config = dict(
    vocab_size=4585,
    encoder_norm_position='pre',
    encoder_activation='gelu',
    encoder_mlp_ratio=2,
    encoder_parallel_block=False,
    encoder_experts_per_token=1,
    encoder_shared_expert=False,
    encoder_widths=[96, 192, 384],
    decoder_parallel_block=False,
    decoder_positions='learned',
    beta1=0.9,
    ema_decay=0.99,
)
Rows from block 7 of the image encoder of a small image captioner, named by matrix and row number. Rows with one number within an expert belong to one neuron, the router's apart. Each number is 500 + 50 x the weight over its row's rms, rounded and kept within 0 to 999. All counts start at 0. Numbers have three digits each.
Before each expert's rows are labels from the 100 images, of 14976, where the router gives the expert most weight on average: "top examples" is what is common among them; "colour at peak" is the nearest of a few named colours to the mean colour under the peak. Only what is clearly more common there than usual is listed. The data: photos with spoken descriptions (Open Images, Localized Narratives).
# router: router (encoder.blocks.7.mlp.router.weight, 32x192), inputs 0-95
# up: expert up (encoder.blocks.7.mlp.up, 32x48x192), inputs 0-95
# down: expert down (encoder.blocks.7.mlp.down, 32x192x48, transposed), outputs 0-95

# expert 22
top examples: text has "sky"; text has "water"
colour at peak: cyan
router.22:434532518465478567549492521525464550522477464450561482482495435546503495538514517511496457506471505455455524494401417461582432574511489542665587605442559552498490509575476432485512461419605461525582491451461480478467381565457579482459538487501498583474452501456478577416527500523559409479
up.0:500500500564500500500500500500500544500500500500500414500500500500500500500500575500500399500435500500500500500584500500500500500500500500500500500500500651500384500500500500434401500500424500500500500500381500500500450416500500500500500419500500500500500380420500549500500419500500500500
down.0:461500500556500500557418500500635432500433588500460593542523465500569500500582383527500500589500542465474500500500500540500538500562563500500427468545475465500500500433582569500591482541451597523527500500447536446500500500555561552500457599500500500500542548500620500524566500419500500533
up.1:500500500448466462458500500500500453500525529652500500456461596466382500466500416500536549500607500500500500500411454500472500500500500453440451500401500310538470563553407588545474500500500500500448500467500500500549500547500399500571500500568500500500549500553412403500500500500548546450
down.1:500557500500417500468500428500500500500500441500500500462431500386500562444382566403500369452500449500500419592500500500524500569444448500551443432400451500500559500550535500564464500500500444500457500535500553605500500533500500561500428381409500541500593500553442457500500500500500584456
up.2:532500500434481431500478500478500500500500500710500500463477531500404500450531431478500535540609500500474500437433500500500539428531548444455438500458446335500500538557500530531519500542500500594500500462618468468500588526458450560520526500528450480500483568500500440520522500500527500518
down.2:430430432559667500554500500500500500500446500469500500500500500604500500500591479500452609556500500377440500500571500500500500500500567537500541557500500567500500500449594500500587500585500500500500500500500500449427535561445500500413464500500500500500390577500500500500500500458441431500
up.3:500500393500500500500500585500500603423500567417500644500500408597627500500500500500500630500500500500500587500500500500500500500500500500500500500500500607500415500500500500500596421500500500500613500500500500500383500500500618580423500500500500500500500500500611500500500394405500500500
down.3:500500500578500500500500500642500451500500500461500500500500439500426618500500595500500435500500500500573442500500582500557430597437464590500547500500442570500500500500466412532457500417552500500549500500452500500500444547386500418442563545372431431500500500399500557554428548500559500442
up.4:455500500582541593500500500500530500500500500290527500500500500500545500500451569593500455444400500500500464500558500500531500568462500579660598500544553500500500500455500463500500500500500460500549500500409500500500367521500529437474500500500500500474500500500500523500450500500450500463
down.4:632572464500500395500500402460500443461500500574500416580500500422500448500500452500407500500500500613500500580500586532440500500591500441462500500500500500500500500500500581500500432500500533500462500416500567457500500500573500541500500441420551500500550436571409632576570409623629617537
up.5:500500431574500500500500430500587500420558572396500578570566500500500538556500500500500500500433500591500500500500500500500500500436500500346500500500500582500427462500500556500500548500500500500500500632401500500500608378607500500500388500500500403500500402500587500449500500423500500563
down.5:580500500432469500371589500500500500581561410500500382444468578500459560366413564500500337405418500589544402559500548500573460468436472500500500500500466500500500500500500500500390500500500424547500532500469537570572500579500430447500446404500533579500539500459359557500430531500500557436
up.6:500500500500500500500500500500645500500643500500366500500500500500618500500500500500500500500500500500500500500500500500500500500500500392613600500500500500500500572500375606500392500404500500500500500500414500500500500500669500500500340500500500500500500382500500500500500500500500500500
down.6:560539543500500500432595436500409421500566500537500500541455500500500500500423549500547354416399431567556394500500500500533500467500500500523556500394500466470500500545464543500500580422500352500423500571500500604589463529558500500500531432396500560500640500500436443500443500549500576500
up.7:500500415500500500500500467500500500500500500331458500500556500473500500538500500537500448456321500573500500500560463500500500500500500500640620460578500590500535475444500416449548452500609471500500563546460500500500561423558500426500404559500547500568500416500546549468500535500500500500
down.7:500548500459554451500500500500500443500500448500567500500634548464593544459628546500609587500500500500500500500500500500500500605428448536500565500592416500543500500583500447614500500500451559500500500500500500500500500500604415500500601439630370500462500576548500500500500500500500500548
up.8:500500500500500433500500500588500500500500500500500500446435500500411424500574500500500500500650583420500500356382500500500500500500500500581431610500500500566390500500500438500500500500500500500500500500500401500500500500419416500500555500500500500500500500500500500500500500500500390387
down.8:455500500500599545500413500459500500500500500462500608500500500586500500558629500551435500539500573500445588500500577500500500448500577500500500561603500500500500544500500456438562500617470500500566500500459500409500500500549603500500500500582500333500500500373550500500500387500500448533
up.9:500500500438500554500460555500443540500500437462500500457500372500500451500500500500500500566500500500437555548438500500584500500570443543684544558500452500500500543500500415500500500500581533441580551436500500500411381551426586500410557500500500569452429600448500500500570500558500435500
down.9:500500563500629500500500500587500462500500500446500500500500462453500422500500588500435447500500500500467500401559500500500424570425572500500500500500500605500614578563603500500500500583500500500500609602550500500500610553420500450500500559500500500475500500373500466500451500461500375500
up.10:500500451500500580500500500500500450500500500388433500589500401542632500560500549500500446500387500550554500543500500500500419554500436448500574500500500500438500500401500500428500500379500500423500500500444572500500545395500616434500420500500618500597500500500551587500500500500424500585
down.10:564552500446396500419500398500500500500594428539500500500500500378441500400390560500500500403417500500500423557500500500545500500500405500575535500398500455573529456537448476544500558436500500500500500500500500500576469500500398500546500421500534500533500500500416500500456500571500573444
up.11:562481531435464405444489500486500477525536513640485481500500500443405554459510459477533511515596489544511441500453489543447537431516544444452456426428473328500500525531475569512500530500481467550443478500611500500562575500517408532565500477500480490548544500548444462487517529522532564500
down.11:500428542606500560547367500500500439500414500500500584562500500575467427500535562500500607570564601422500500466500500555554560500540545559535439603447438500439452469500436500500500469561446591500500500500500473500453500458431500500413547500591457442471500547556551500500567535500456500500
up.12:539500544444488425452509508500483447534533500658487472500491554453412540471510465468525516516610486523506455500440500521461523443513535436441443435396472307507500528527454585524488526514485487570429480491578500500554540500500410527571520472507470495534532536555434458512507523510533548490
down.12:439453415552465500500398500452609417446469622500469619500543500587557420500555419525539612500532583500500571469500500559500565461585500527430500500500500539383448500500565591458500500588444500500500500500552545500500500500500617595500500550500500500500500531500500409530551466500414500500
up.13:500500605459500500500500500500437500561500500603500400500500500500398500500500500500500410500544500500500500500500500500500500500500400500712500500500500500500500500500500500585500500500500409376500548500500500500500500500500392500500551393500419500500500500500385500500500500678596500500
down.13:500500500552500500544419500500500500440447606500500562500500500500500500500461500458364500500500500500453627382500536587500534500548597553468500500596542500426500576500642555500500450500500500500560581500500500500500500500500500558500500500500500385500500500382500500500429450404442500549
up.14:500500500459473407438500500456500500500500539652500500500500573500406500461500449472500548500594500500500500417500500500439500437500579464368416443500482349500450500522500562500500500549452473551449500500625459500500671464500387522586500500516500436558535500500500429500500500500500591500
down.14:500500500436500500456567500574500500555575402543500500500500368500586565500415584437500500421418557500639385500454500500500500500500500500500500500500662432500500500500500500500500500416559500500500431426500500500644500434500500606447500500500500500500500500500500575500500565500553457421
up.15:458500472604500500500500466500500500463500500312534529500530500500612473500500541536500475500379500500500500529548500451563449588500442542530569569552500634500500500426500419500500500461500500461500500534387500500500418500524585441500500500500564500500500431500546500459500500452436500500
down.15:500576462548409460500596439471421500467548500500427426439500500433563500500401449454500500413400500500500500500500546500438532500500423430500500500442454547500500500500432500552500551425500434557422460500440442565500500500500438500560500412381500500500500390500440564500539582602500500541

# expert 24
top examples: text has "sky"; text has "water"
colour at peak: cyan
router.24:479538599479509550523540511517475540547509440389546479480557452544432499544510561459503510509480453437466511522401445488518410567484548554626608545475539560492389474546448488472470495466612422526553444494418516484438412573448496488462531480501509571508464486485448539418490530522536359459
up.0:569473538449477432467500500500473500566500459635474470521500500453395518483500535442500471536559500532520523470500500500472500449531548449520448379453464374500500500535500480527500520500500440552413554500630500500605564500500439500565500467500471500568500545500434540549500469546560570539
down.0:545500394500500500552356500450500500452469500500500500574500460542500418500561417500556500547500574480500500500568500571439500500500500424536500500594500436451500500416500500500556500500373650441521434500606553500500537443556576500548500500561542445500500581500615500500500447500500500563
up.1:555486520425461430467489510488478458536520487620468473516500496441394545500504512460504489516575518558530468481492510538447519448521523451500468396454464346485484512523506521497512507500511460536439511500635483512574594482507449513558484480468480481585517549513469500545526517552556579536
down.1:528500418544539512500352537473579481457466566467500583500511463534578423524554439500500650500515500500521569492500537578414557453600508459500500479552490489424468576429578533500565490557442591500532472525539500434500517439500571550490453557564500500500500532486646500500543472444447500556
up.2:509473500430484445425500500494500449506544521578471487524500500479401568516500500481560500500545500576571437474488500575452513457510540473523500421469479373442500511525484512480537520484539462547463500526607489518554564469514463470570445500437500449623530549517450500542509563552554536500
down.2:616500535465500436500602378500500500554500500619500500500500500458500530500409466337500500500500500500440500571500455477500582465500500413500500500500500464582500533527432500540500597461500500500500500541598500557500572547500437500500500500500588528451570500500413500500500500500526658549
up.3:424530500554521582500500500525500500477500500353540511500500500545588500500500476557478500500442500454500500500500500500500500543500474563500500613530546656514500473482500500523475500500500524465564500500371500488423336542476521500467519500523500530409500470500500477448481500476480376465
down.3:500451433571500500500317500500577472500410500500500583500560500500500404577500500500500629533500500500459595500500571500500500500446580478500500500500538500500481565434654439500578500591467559448577574500434500500500500471500500526500469560500500500500500573418634500500500456468500500521
up.4:500500528538535500538500500528500526500482500401532500500500500525561483482500500577488462500453500443500500545500500500532500563476438541638500500500500653517500500500500500531444500519500500500571500500360528500463245551500524500468518473500500548407500458500468528500500477500500500461
down.4:500474458573500586500383550565589500567409564420500547500500500500500411500539500500500627528500600441500595517500553500500500555500500432500500500588567500451475500424596500436635396609461579500500500500500500458412552443443500500369500551555500500449500567500558500500562472458479500542
up.5:500551439631541500500543500500500555500500500500500500500500626500500500500500456608588560500500430500584433500500459500500500459500500591500500500500574500460500500405500644500500584500418500584407500500361466500538577430500500435500500500543549405500500364500500500500380500418424500500
down.5:500500500424435444500631441500426524542547440500459446561444587500500628500432564500458348448500500542500500533452500500588500461453470500451462500500500454556522415558423461549382500500500388544459536500473500500500468560476382500541500500500500500500535453500500500534448542500575500527
up.6:461530500557500549500500500573500500500500457391500500466500500540602500500525500534466480533459500418454549552476500449538500542500467500500500500500452647500523500500500500578500500500500545421590500470390500475423302539457500500440563471500500500379500500500500526450500460500500426500
down.6:411500500608500500563407500500500571500500456500500500500578500500500500500553607500386416569500584500416559500573500500575500581500500500500500500590533570559500411593500500402549553500500500500554624500408500500500416603500500500500500500556500500500500599395500500500405425500355407500
up.7:500474500500500468500500500416500500500500500539500526500500500500500578500500444500609500500500500615500500401500500500392500455500581500418500406500500383411443500500445500500547500500500500500500500631500500500500500401630500500594409516523500500607500500500500500500500500473500500500
down.7:564500588437446429440689500500500500538500500584500442500500500460500500500500500500500280469590540530465444500584464453561500500376500500529457500440534500546500454569500500560430580452536500500500500500500472500442500539500415500500500500500549500500548413500345448500500500555500500500
up.8:500500500563500539500537531500520500463500500353527557500500500524628500519500500500500544500500500500500500500522480500500516500500500500409500597500552633500500469458500500481500500564500563500541468500374530500500467500500525537500500500500500533388500444445551467438500500427500500500
down.8:500500500500471500500500402500438500543500425500477427500392500500423573500459587500500351500500500500411416500500500500500414500390449453554500500500571500500582447500422500500448569420500422500500500460500500558500452541500433427500500500500500500500500500500338464500444500500553500538
up.9:500442500420436446500500500470500500500464470628472478456500423481428454473542500409500500558595559444455500471500500500500500500550545482500447465500417500535500500500546500500595458500567500500500500500631500500500608500415500542500500500500458500530500592423500541554546500536561500556
down.9:463500455605500568500327621500601500476477565433562602440549456598542441500526500555472604500500555441461548500500540500480500500531541500500544531558500500462500528474500464500500456567534581500539500500500500500500458475500586466433500607533500413500459500407603541500500500437443457436
up.10:436500500454500500456435500500500467500500500594500500500544500528341542470500454500560500500536500500500430461500409500500500444500569500536500500500467383394500449534432474471560500500530421550500459500500500533500587500454500500575500500500552439583500543500500500581448500565541500455
down.10:547500500414421459500619415500434500588539431500500444500500500462432581426440560479500381471475447500481446500500500500500474500424500500500438500500538500551500466553392468544500570439547386500461500500500500572534477554500411500538553430452454500458521464525364500500500500547500500430
up.11:425500554500500567500551409500630500500554500365500500590500500500602500500500371558500560440408419500500500594500500500500500500414399500420500500575500500500560415404451500601500572500406500416500408590423500500443500500500500500500500580500559500500500373500500430500436500500414500413
down.11:500533500500426500452500399500416500500550441500500500460500500457500500443445572500500333462500461500500500538500500419500500500416473458500500500500500500500500441574387500500384500500554401500500500472568500573500500544500386466544500500500500547500500500533363500500500555500572500500
up.12:545493520423465430462476500482490463520517500623462484524500500448403550500500500469508492524582514558542470472500500545437523453519519463500468415465473375478500512523516500493528500505511472534455500496646478518565632476500449506550477491466484470597514563511482500540520532560553578529
down.12:564500371500500500563500500500546500500500577586389500557500405500500404500459500500442500547580500419442543534500500583416500500614500418459406500500500500500372591500500500500500500471500613411500500536653630500442500500500536500500410546500500500443500500500500407500500500500392500609
up.13:595564582419500408500500500500383500500423431500500420500500500395351500500554563438418423563500500500438500573500500500568407500594500424500500500423500381586430500500500500500500432500500500500500500500554405500500349500406500500500500500500500500500500500500500500500500402500500603574
down.13:462468425567601532500304577527619500482500607454500500531550526590549398565500441481524688548500500459471500500500550500470500528500500500500500551577500500500500500485609500399588500500500601500527500500500521457500500454500595462500453613594520500500457500500599500535500461500466500500
up.14:500545500500460500500500560500449500500500500500500438500500427500387500500558550466451465500571579500422548500500500500500444500551459500675500500500500422544500539500500500556500424500500500500500582500635391500500500500500500500396545500540410569431500579420500500500559500604500500547
down.14:500454382567597500597500500548500500442500500500500500500436576500500370500500429500500551500500598448369500500557550500500500500500500471500500577500500500500465500500568416500561538596437500465500633500406500561500500470500698500500435500500500530500500631500609465500500500414500500541
up.15:500500565500500591500500500571500500381500500500500500567500383559500562500500500450583500500500395500500500605500500500500443622500380500573500577500500500421500500500500500500500500432500500419585385500599661500412500500500610500429500562500500500564500593500500564500500500500434391500
down.15:500500570407454439478665413500423500548480425568530424527500572500462500408500564500448361527465500500500441500500436416552500500404500435464453500436541500500525500500433479543423557500500419519455533500500500537500500540500401500542557500500500548475543411500352500454500500500543545500

# expert 4
top examples: text has "trees"; text has "sky"; text has "road"
colour at peak: grey
router.4:502485558453520533495534489524472516478548484411495468477613436497443613488501521398504499502403429438491477568487465533472464518524475461564598420495523482487504460538434496515502573461511486445487339486605675489482643535507473470508516490429532500470547513485474513499508541524485453517
up.0:550437500528500500500431465500540464500449500500452579455500500500581500500563500381450500552500500387446647538577556500500527437587500454500500451636500500467500500500500419500500500553414545309543467500500559407396610443500500573500500500542500500500526500500562500500570401500439555500
down.0:500385390500500500565367398439530392500500500500531500500500500553594407390500500500500500500500500448500500448534500459500540500500541530500517530500500438404542500500536569556500446565441625585500559500481465500500500410500465549500470561599470432500465591542595431500500541473500500442
up.1:489500474481519483520500500500500500500528500576460524430500500500555540460545500412468500500541417392518500500534523517448500457587457386500479416534500517478500500500511535528500500500500539394500422478587676429409700530570462555462469500459500500437581527500500483500545500455449500666
down.1:446457354529500500500384458452599417500500500551500591500500500500579418500609413500500663588500500533558587500500588500461558420610500500500500500500452500500500500500500500500568500500436658500500500541561500414500549442500569500500451500586500500500500550467600387500556548500424500500
up.2:500500500500500500591451500500391500401500619500500357500500500500500500500500500500500500500500500371500616500500500500500500500500500500500573500500413500500500500500500500500500625500402500333500500500500572500383418500500500500415500500380500500500500610570500500500500500560500500500
down.2:500500500500539405500599500500419500557500377582389438500443500500500548430625500500500500500439417436437500500420500617500569500427500500500500500500500500559574500561441500554500562601500581500500500500617553446500500500500500500500500500500553442500500500544408500500500500500500610500
up.3:510500525517453492440524526472524474540466529485514470544480585522447488539407514565534500406491582558517439436453461466500500525345571584459500550500500500500492468468466530487472479510575430585481552585421420624628457483471453441555520481547513500559470432555416500500414567508588500399
down.3:500463422604500500500405543500555500500500584500500500500575500573500437500534500500600570500500500500500500453500500500500500443588534564475500500570540553423416500500603546431552500500500500500551500500473566419439500500554569457481500599596500500500484539462611441500540500447423409500
up.4:500520477500513500446535500456500539473575500553488565442500500463562531467533500420523489500538406500565473500500500500417566500558466414467472426500513525458459520539478547500483500522500500465512391473572653390439673500550500587500431500459500500437606475447536500479500456456464529610
down.4:580500500500500572430500500500580500541573546446554453500654500500500500622500557500570500500557577500500540426548562560437460430560500500500548500547500374383446500594500574500500500439500500500500434500449500500552579500500540500564500562500412500561500500500556500500447500500450434500
up.5:474477528523492520519509538523473445547432500426527446546500563532437459549433516563504509479443592536464511476486483463603464539395533615542540561487493500550539483450473465514507470477597447559500610543399407606597357522444511435509542492541511522534420500546406503533450564526573448376
down.5:455500416589532580500378531500574454465479561459500539509570447597559430530528500552632604529500532481533538460464533539436524476591542530467553545560500523407462526487561540439553469527467554538500480500482500500483492430500562450462500575584473486551500538500606478517500537500426421500
up.6:539533500500476500440533500444573500500612500500500566500475434458555553442528500449533500500601458463500461500500467500414575500533456426407429410500528466500500500543500500500462500500500500439450370500608639435456760430540500572500457500500500500441590500430500500500500429422471591585
down.6:462443370582535542500387500500569437428457549474472500500500451553572364536523411500500500500500500500487603426500554500427500439611500530500500536500546500385452576453579500500592443500426579500553500500500555500442500426540500500544500500617529500500517500500647500406500500452414500500
up.7:621621587500500500500500500500500500500500500664500500588500500409500500500500500385582500500500500500500421500500500500500500500500500500500500347500500344621426500500415500500500500500500397500415500500500500500500500500500500500500500500500500500500500500500500500419500500586583500500
down.7:500550620416500500416500536541423556562500398500474389500500500500403500500500566478500402419500500500500413582452435543500500590405474467500500423447480457500500500500500500564500578500500399500460500500527500582500500500444459500463544434500464523500546500500375611500477524500593525530
up.8:561500500440500374407552500427500500500500460620500553500545453500500551435500500360500500500500456535541500500500500500443559500500500411301410420399500407500458500500563543500500500500500500500458412461500500500500697500500428588554500500500459500500544500500500461462500543500464536500
down.8:500500433588500564500353552477587454470500500500479571500500500577500424559500455500617629500500559500531585447454542500500500466500500500500500518566478519421464500500573500500562470561465566573527467500539500421461500457500500459500500593638500500557500500500598500470500542460500456500
up.9:500518500500500500471528460528500500466500483560500500425546500449500561462534500425477500500500405409500467549544500500423533476500472384537500384528500500471500500524500550523500551520500500390500433500500694500440733500571500537452500500424500451433600531500525500500539471500462500661
down.9:428463380598556542541500500461585500428500603500500612500500500559557500500556500500601607548500500500500500500544500500500500500613549500460534526500500500400500571500586566454500500557500587548500500500545500398448500413500551468500500500500532535500500589500590437463543500500400500500
up.10:465500500500500500635457500500500500500500451409528455564596500528467469545527534500500500549500500461376601500500500552579454500551500571707500500540500500500555530500500410500528500457500500414555613449500500500500306500396593500444500500500500500500398500500500500500552500500500407500
down.10:400500402500500500560412532428544500500500500500500500500500461500466355462477500454500633614552538455531572500534500500500500500560500600500604529500500500500555500500564500500500407405500562500500500500500500500401442544500500500574443500609438557500500543500647500500500571500500500452
up.11:500414390500500500500470446454500441500500551500500530500500500555593500500558389453451571500500500441555639500572500434442500500500552448500500531500456571434500500440553530500562553552409500500528500575500500423500500414500403500500420565500500500500531548500500449500500500400407500550
down.11:419604500424562500500432425500500500458500500580500500436456500435431583500573362425500500560583500500500500500619612500500500500500431500458500560417500500500586500576500570578448561500500592607440500500500568500500578560584399558461542500432500400500500500500500500576500500500500559500
up.12:582500500500500406456550500500500569500500500565436500500500500426500602500428577431500500500554500581610412430500500552404552500500500500554500388500500444500500500569560441500500447500545451500552500500500500500500630381500443500574417500403500500549572446445500500448500500617500500500
down.12:500500377567500651454370459500500434500379473500537551500500442578569456500500500500616500588500500500560500500416500500444500500500500500451500442500500477365500460500558500500543500500436551531548500500500543500500472500538500418448500500607442500597468500500639500536500500500423500500
up.13:500500500500500500500429474432500500463500500624500600500500401500571500500500500500500500500576500500500500500500500589500500500558500364375426427500500500453436531500500567468500500500454500500445393500500655413500740391500530577500451500465500500500583500500567500468535441442500604668
down.13:500440500400549500437500416547398500500611564500645411500500500500456584500590406500419361500500379558450351500500590500500407453500442500500448500500500421604556438500438500500500500500500500500500500545416500546500500500555500585433500564500500500500500500500500500601500538586436500500
up.14:500500500547500500414500500500500500557500500500500500500500547500500500500500594582500417500500592565500500450500500500500500500370500577500575592500500588500500500500500405447440500500500500500500500557500500583576437500500500500500591449543430500500402500500500500500383500543612500399
down.14:553500571413500356455594500500500500500500500554462427500431500500500500433410500500421500500458452500464500500500500438624500500437500500500537424419500551624500500500408500500500528416500389465462500500500500603500500634437500469500554426444500566500472412532406569528449532500500584446
up.15:500558500500500530500500472500522500477588469568500541500500455457535500465500500500500500463500407500561389500500461536500539500500439402382464442464530500455459500529500569474500500500467521500500370500573634438500692529561500535470451500471500442521579500500500500467500500456500584640
down.15:500397500500500601500500569416500500500578500500500628500562500500461537571500500528686500605394500500562500500500500601500500500500604500500599500559500500437500500500500450500500500411422500500534500500500419419445500428500582443500500500601500500500500555558500436500587500500447431464

# expert 20
top examples: text has "lights"
colour at peak: black
router.20:430483514522524519438472464527495451508571493440481493528566534493492549556424528534578440452424435572532418503497401551487479529363453515540536477456565518426529485505452454451501536403505430522485480551468500550556555455539486405561493473464526452549593509496418548473420529572508462445
up.0:454500500551522575507521500500527507476457500379524519459466554515532474472500460575500540500436500370478500513500487452520544507457486589444500615500545610513488493500489531530483469528487535500585483500414536500454447582500475500474515520556520500427485427520492440446476500481467426464
down.0:467487446566543500534384552500564481436500572500500589541471500541560408547574473500542677500540545500500559500475576528449521500500582500460527545500462532461500564446610500457574434599439607500500500535527500457500500457519500536500500500619500445500500500500620500526500500500466443535
up.1:454533515552500562500568515530536550484446513471550500424439579509517500386474500568560553500500458377500500500464470433500547524478469536475468596470538500561500526549417610570450500552500500500546432440419568500433437604477435516462560512591500500362527400543460405500444500477471452437
down.1:425500430500419500589406423433437500446500500422500500383500500500500500500419419500500500500500500500590500399500500596553400452559500500500570500448500500590500500438500500452500551455500500580500500571555442500550500500606500500580435443500500500457500500442608572371500565500397412546
up.2:634500500569500500500500579500500500567597418500500412500655500442500500500500500500500442500500500565500359649500500500500500500500500500638500425500500500500500500500500500500500500500500401584400500500500500514551500500419500500500500500374500500500500500500500572500500500500582500500
down.2:542568560451473500435670434500447474545536412500447411440500500433430619454500544521500344465444500500500427500500500500560471500500452455500500500466536500590443453519411518592423500500500426500500536477500476558526500552526449458500500438338500550500528500500368500457471468529562541478
up.3:500440500500566500500378430500500500500500500606500500572500500500500613500500451415500500500500500578620500500500500500500500500500500500500500422591500500394500500378500500500598599500500500439422500500500500500500500500589373500500422568416500407573500500500420500500500578500500500500
down.3:500500500531500421539500500425500500500500500500592500500425500500696441404500500426500592417500568420500500385563500500500622454615398500500404500500500555500461500570585500500415500581500500500500552500500500434500500367500399500500453500500500500500567500500500500500500500500500500608
up.4:500589587500433584500500572500500500500424500373500500500500500500393500500500500621435500500315500500500500500500430500500500500500500500500581500500658618500500500500500500500434562500500500500500500500427500500500500581500582500391500500500500500500500500500500500500500500500500500583
down.4:536529558468500422474666442500422500579500500500500395471546565440377500500465538500474351500430546455460392500500500500544448440500500500554464500500500475539445500531391500567411500500567405500500500500463500618500436553500427500462500500500473500500500500542377558455465456529500500500
up.5:500445452595500500430500500500587500439611500500500595500500500500584500409500452600656500500500500500500500500500500500500613500500500500500500611500500575457500500561500587500500500500500500500500500500460500500500631500592406500595500500500500500500500435500500406393500500500458500435
down.5:500500562435432500577500500500404500500500550459500500578500500382500445372438426552428500630425500556446500540547500500500653438573387500464500551434524500500500560500500575500469555500500500500557590500500500500436500416500500500566500418590500500500454500434500280570500568398500551577
up.6:450500477539500500500500459500536500500480500413500500472449586500500463450500455500527525500500500400500519500500462475522547500500500600421464589536577642500500500500500526559469480525471540456565522500455543500426500536500445500525500524537500500419481442500500398439462500500449443453
down.6:554500402500500500536420500500458500413500605567444500500455500500535422500500500573557573500500500546500466428500500500382500451568500543500500500500574500479568574451553500374562500500500500554500500555587548575463577372549500575471428524568500396500447500529548500500564500500421532558
up.7:500448437500570500463406432500607426388500562500424599500500500566597500500500448500500500540500500500570500500500500500500500453409500500439500500563500500391603554500500500500586500500500562399500559546500500445446585425500500500552500500500500444553500575500500500500500500500399568458
down.7:553500412500500536569500655500500500401500500500553631500380500447571536385547500464500500500582500438453470566566424545561500402571500437446400500500500500500500500500582459500500500500421500416500500430500558500500500383427500412604589500500500500427500500537500500500500577420500551500
up.8:500500572500500500500500500580500500577500500500500401432500418500500576533454500500555500412428500636500399500407436500500500603415500500626602500441500500500500500500500500500500500448625369608425500500500395500500351554500500500557500397404500444500500576500500591572500500602500500500
down.8:541500556436450409500675500454500500557436394527450392530500500440409581555469569524500372500457461500442432500500500441500500500404422500523500500444545556584500445500418500536422542450500407500472545500500471500538437598500422530432542445431500500470500500500386549500500500538500500500
up.9:524500500444500500500500500500442457552569484519500459536541434500466532589475542500524427500458500623538468500500500562541424538500500465605546398500473464453566500484515405443483531426535419521438563528487467526583405453500577457500477456397490473598500569500455656568500473529555500500
down.9:542455458500500454428413563535585467500454599500440500500500500583500430500500444500500599568500562541500500500473584630437500500500562500500533500500500531500446600445594500500500500500410637500500500500500500451500500436419406500500546500568500408545500500500562500500500457500460557445
up.10:500500577500500594500561500500500584573500500500431500500500500500500500574500500500593500414500500500500500500500500433500500590374500609396459500500500500599500500500500652418583554396500500645500500500500500500590500559442420441500500500500500500500500500586500500409500633500500500500
down.10:528500572500472462500643420500444540538500412532471427472471518373500605500463556500500351534500461500526500536500500500500464465450439500472500542427500465571500424526398500543420581452500415500532500500500500550500500616500430500500535500398500553452500500553400529548500500500562538535
up.11:500500500417500461476500500500434500500500500500500436547500500453389500513396500552565500433452500500500403500500500500500551500425500574500575430402500365500448500500430500468500500457571396604500500500596500500627442500500500434539500500416500500590500500500406521500500590559578543467
down.11:568500533500500500465448500416587500500563536533612500500585500605500597500546500449500352500500500500500595551551413500567454616364500500537500500500500500359500500400554500500500436500534500500500500500527500500500426500500500500500500595500500500500500500500500500444432500361500500586
up.12:500500467500500500444500500500447447500500500578500500500556442500500500557448556451561432500500422640541380529500500575500500459421500386500500419455500426438500500500500500500500547437500403500432500500500500500600438500500465429586500500469540500625500500581500500500500560500500500534
down.12:459500500560589500524332500500557500432455562500500500552500434617500406500500453561543612559549545447500500500549500554500500500540543526500515557594447500455500500427621543464615467569460605470500527546500500500473526469500577500478543572500500416500500500500611500500578500500435500552
up.13:500500411569589459454405455500500500396500557500500552500500580566500500555537500466568500500568456591500500500500500590500500500500500500500500452559500500412570569426561500500500560403411500415500500500500500444452618354500500400500445572500500430500500500500431543500500413448449500500
down.13:500500500560397584579390588500500500500500500500464608500500452500552418412500547500601605551500500460500606401577603500500500500551500544395425553500500500500571582500557454500623500500500602464500547500500423594500500538500500500500500500500500500500500500500591500500500553500431532500
up.14:551500500500489445482462500500451473554559487581500469533552435472446541542488566451507457500536500606536470500476500543485441500529500432597524393480453366470500500500500438452519533426541440520432500518584476532585500446500546500500500500403500500598519584500500579574522471538540569536
down.14:500500427429500500356443541500500462567558444500500500611500452500500500500438500459413500500500580500500500362500542500582404500500500500500500463500500500500536500581429591445445552612551500500397613500500413500500433566500500500500423500500500653587500434558500500500500500500439500422
up.15:500482500459536477500434470500500467500587500577500500542537454500500500597500530455539472538500500613530500500533500602500461471520516441500500428500471387441531500473516454451500548390466439500422546553565500500544500443500500475538500500482500474608551500523500584556542464500500500500
down.15:543425449500500540555426572500500589500500500500500582500500500439573421401500412548500608500575556500468594500500500436546616500596500536500385500500518545617500573470617447500500500500500500500543548500448559576500578500435579500500500523580500408431500500429578414500436500500447435500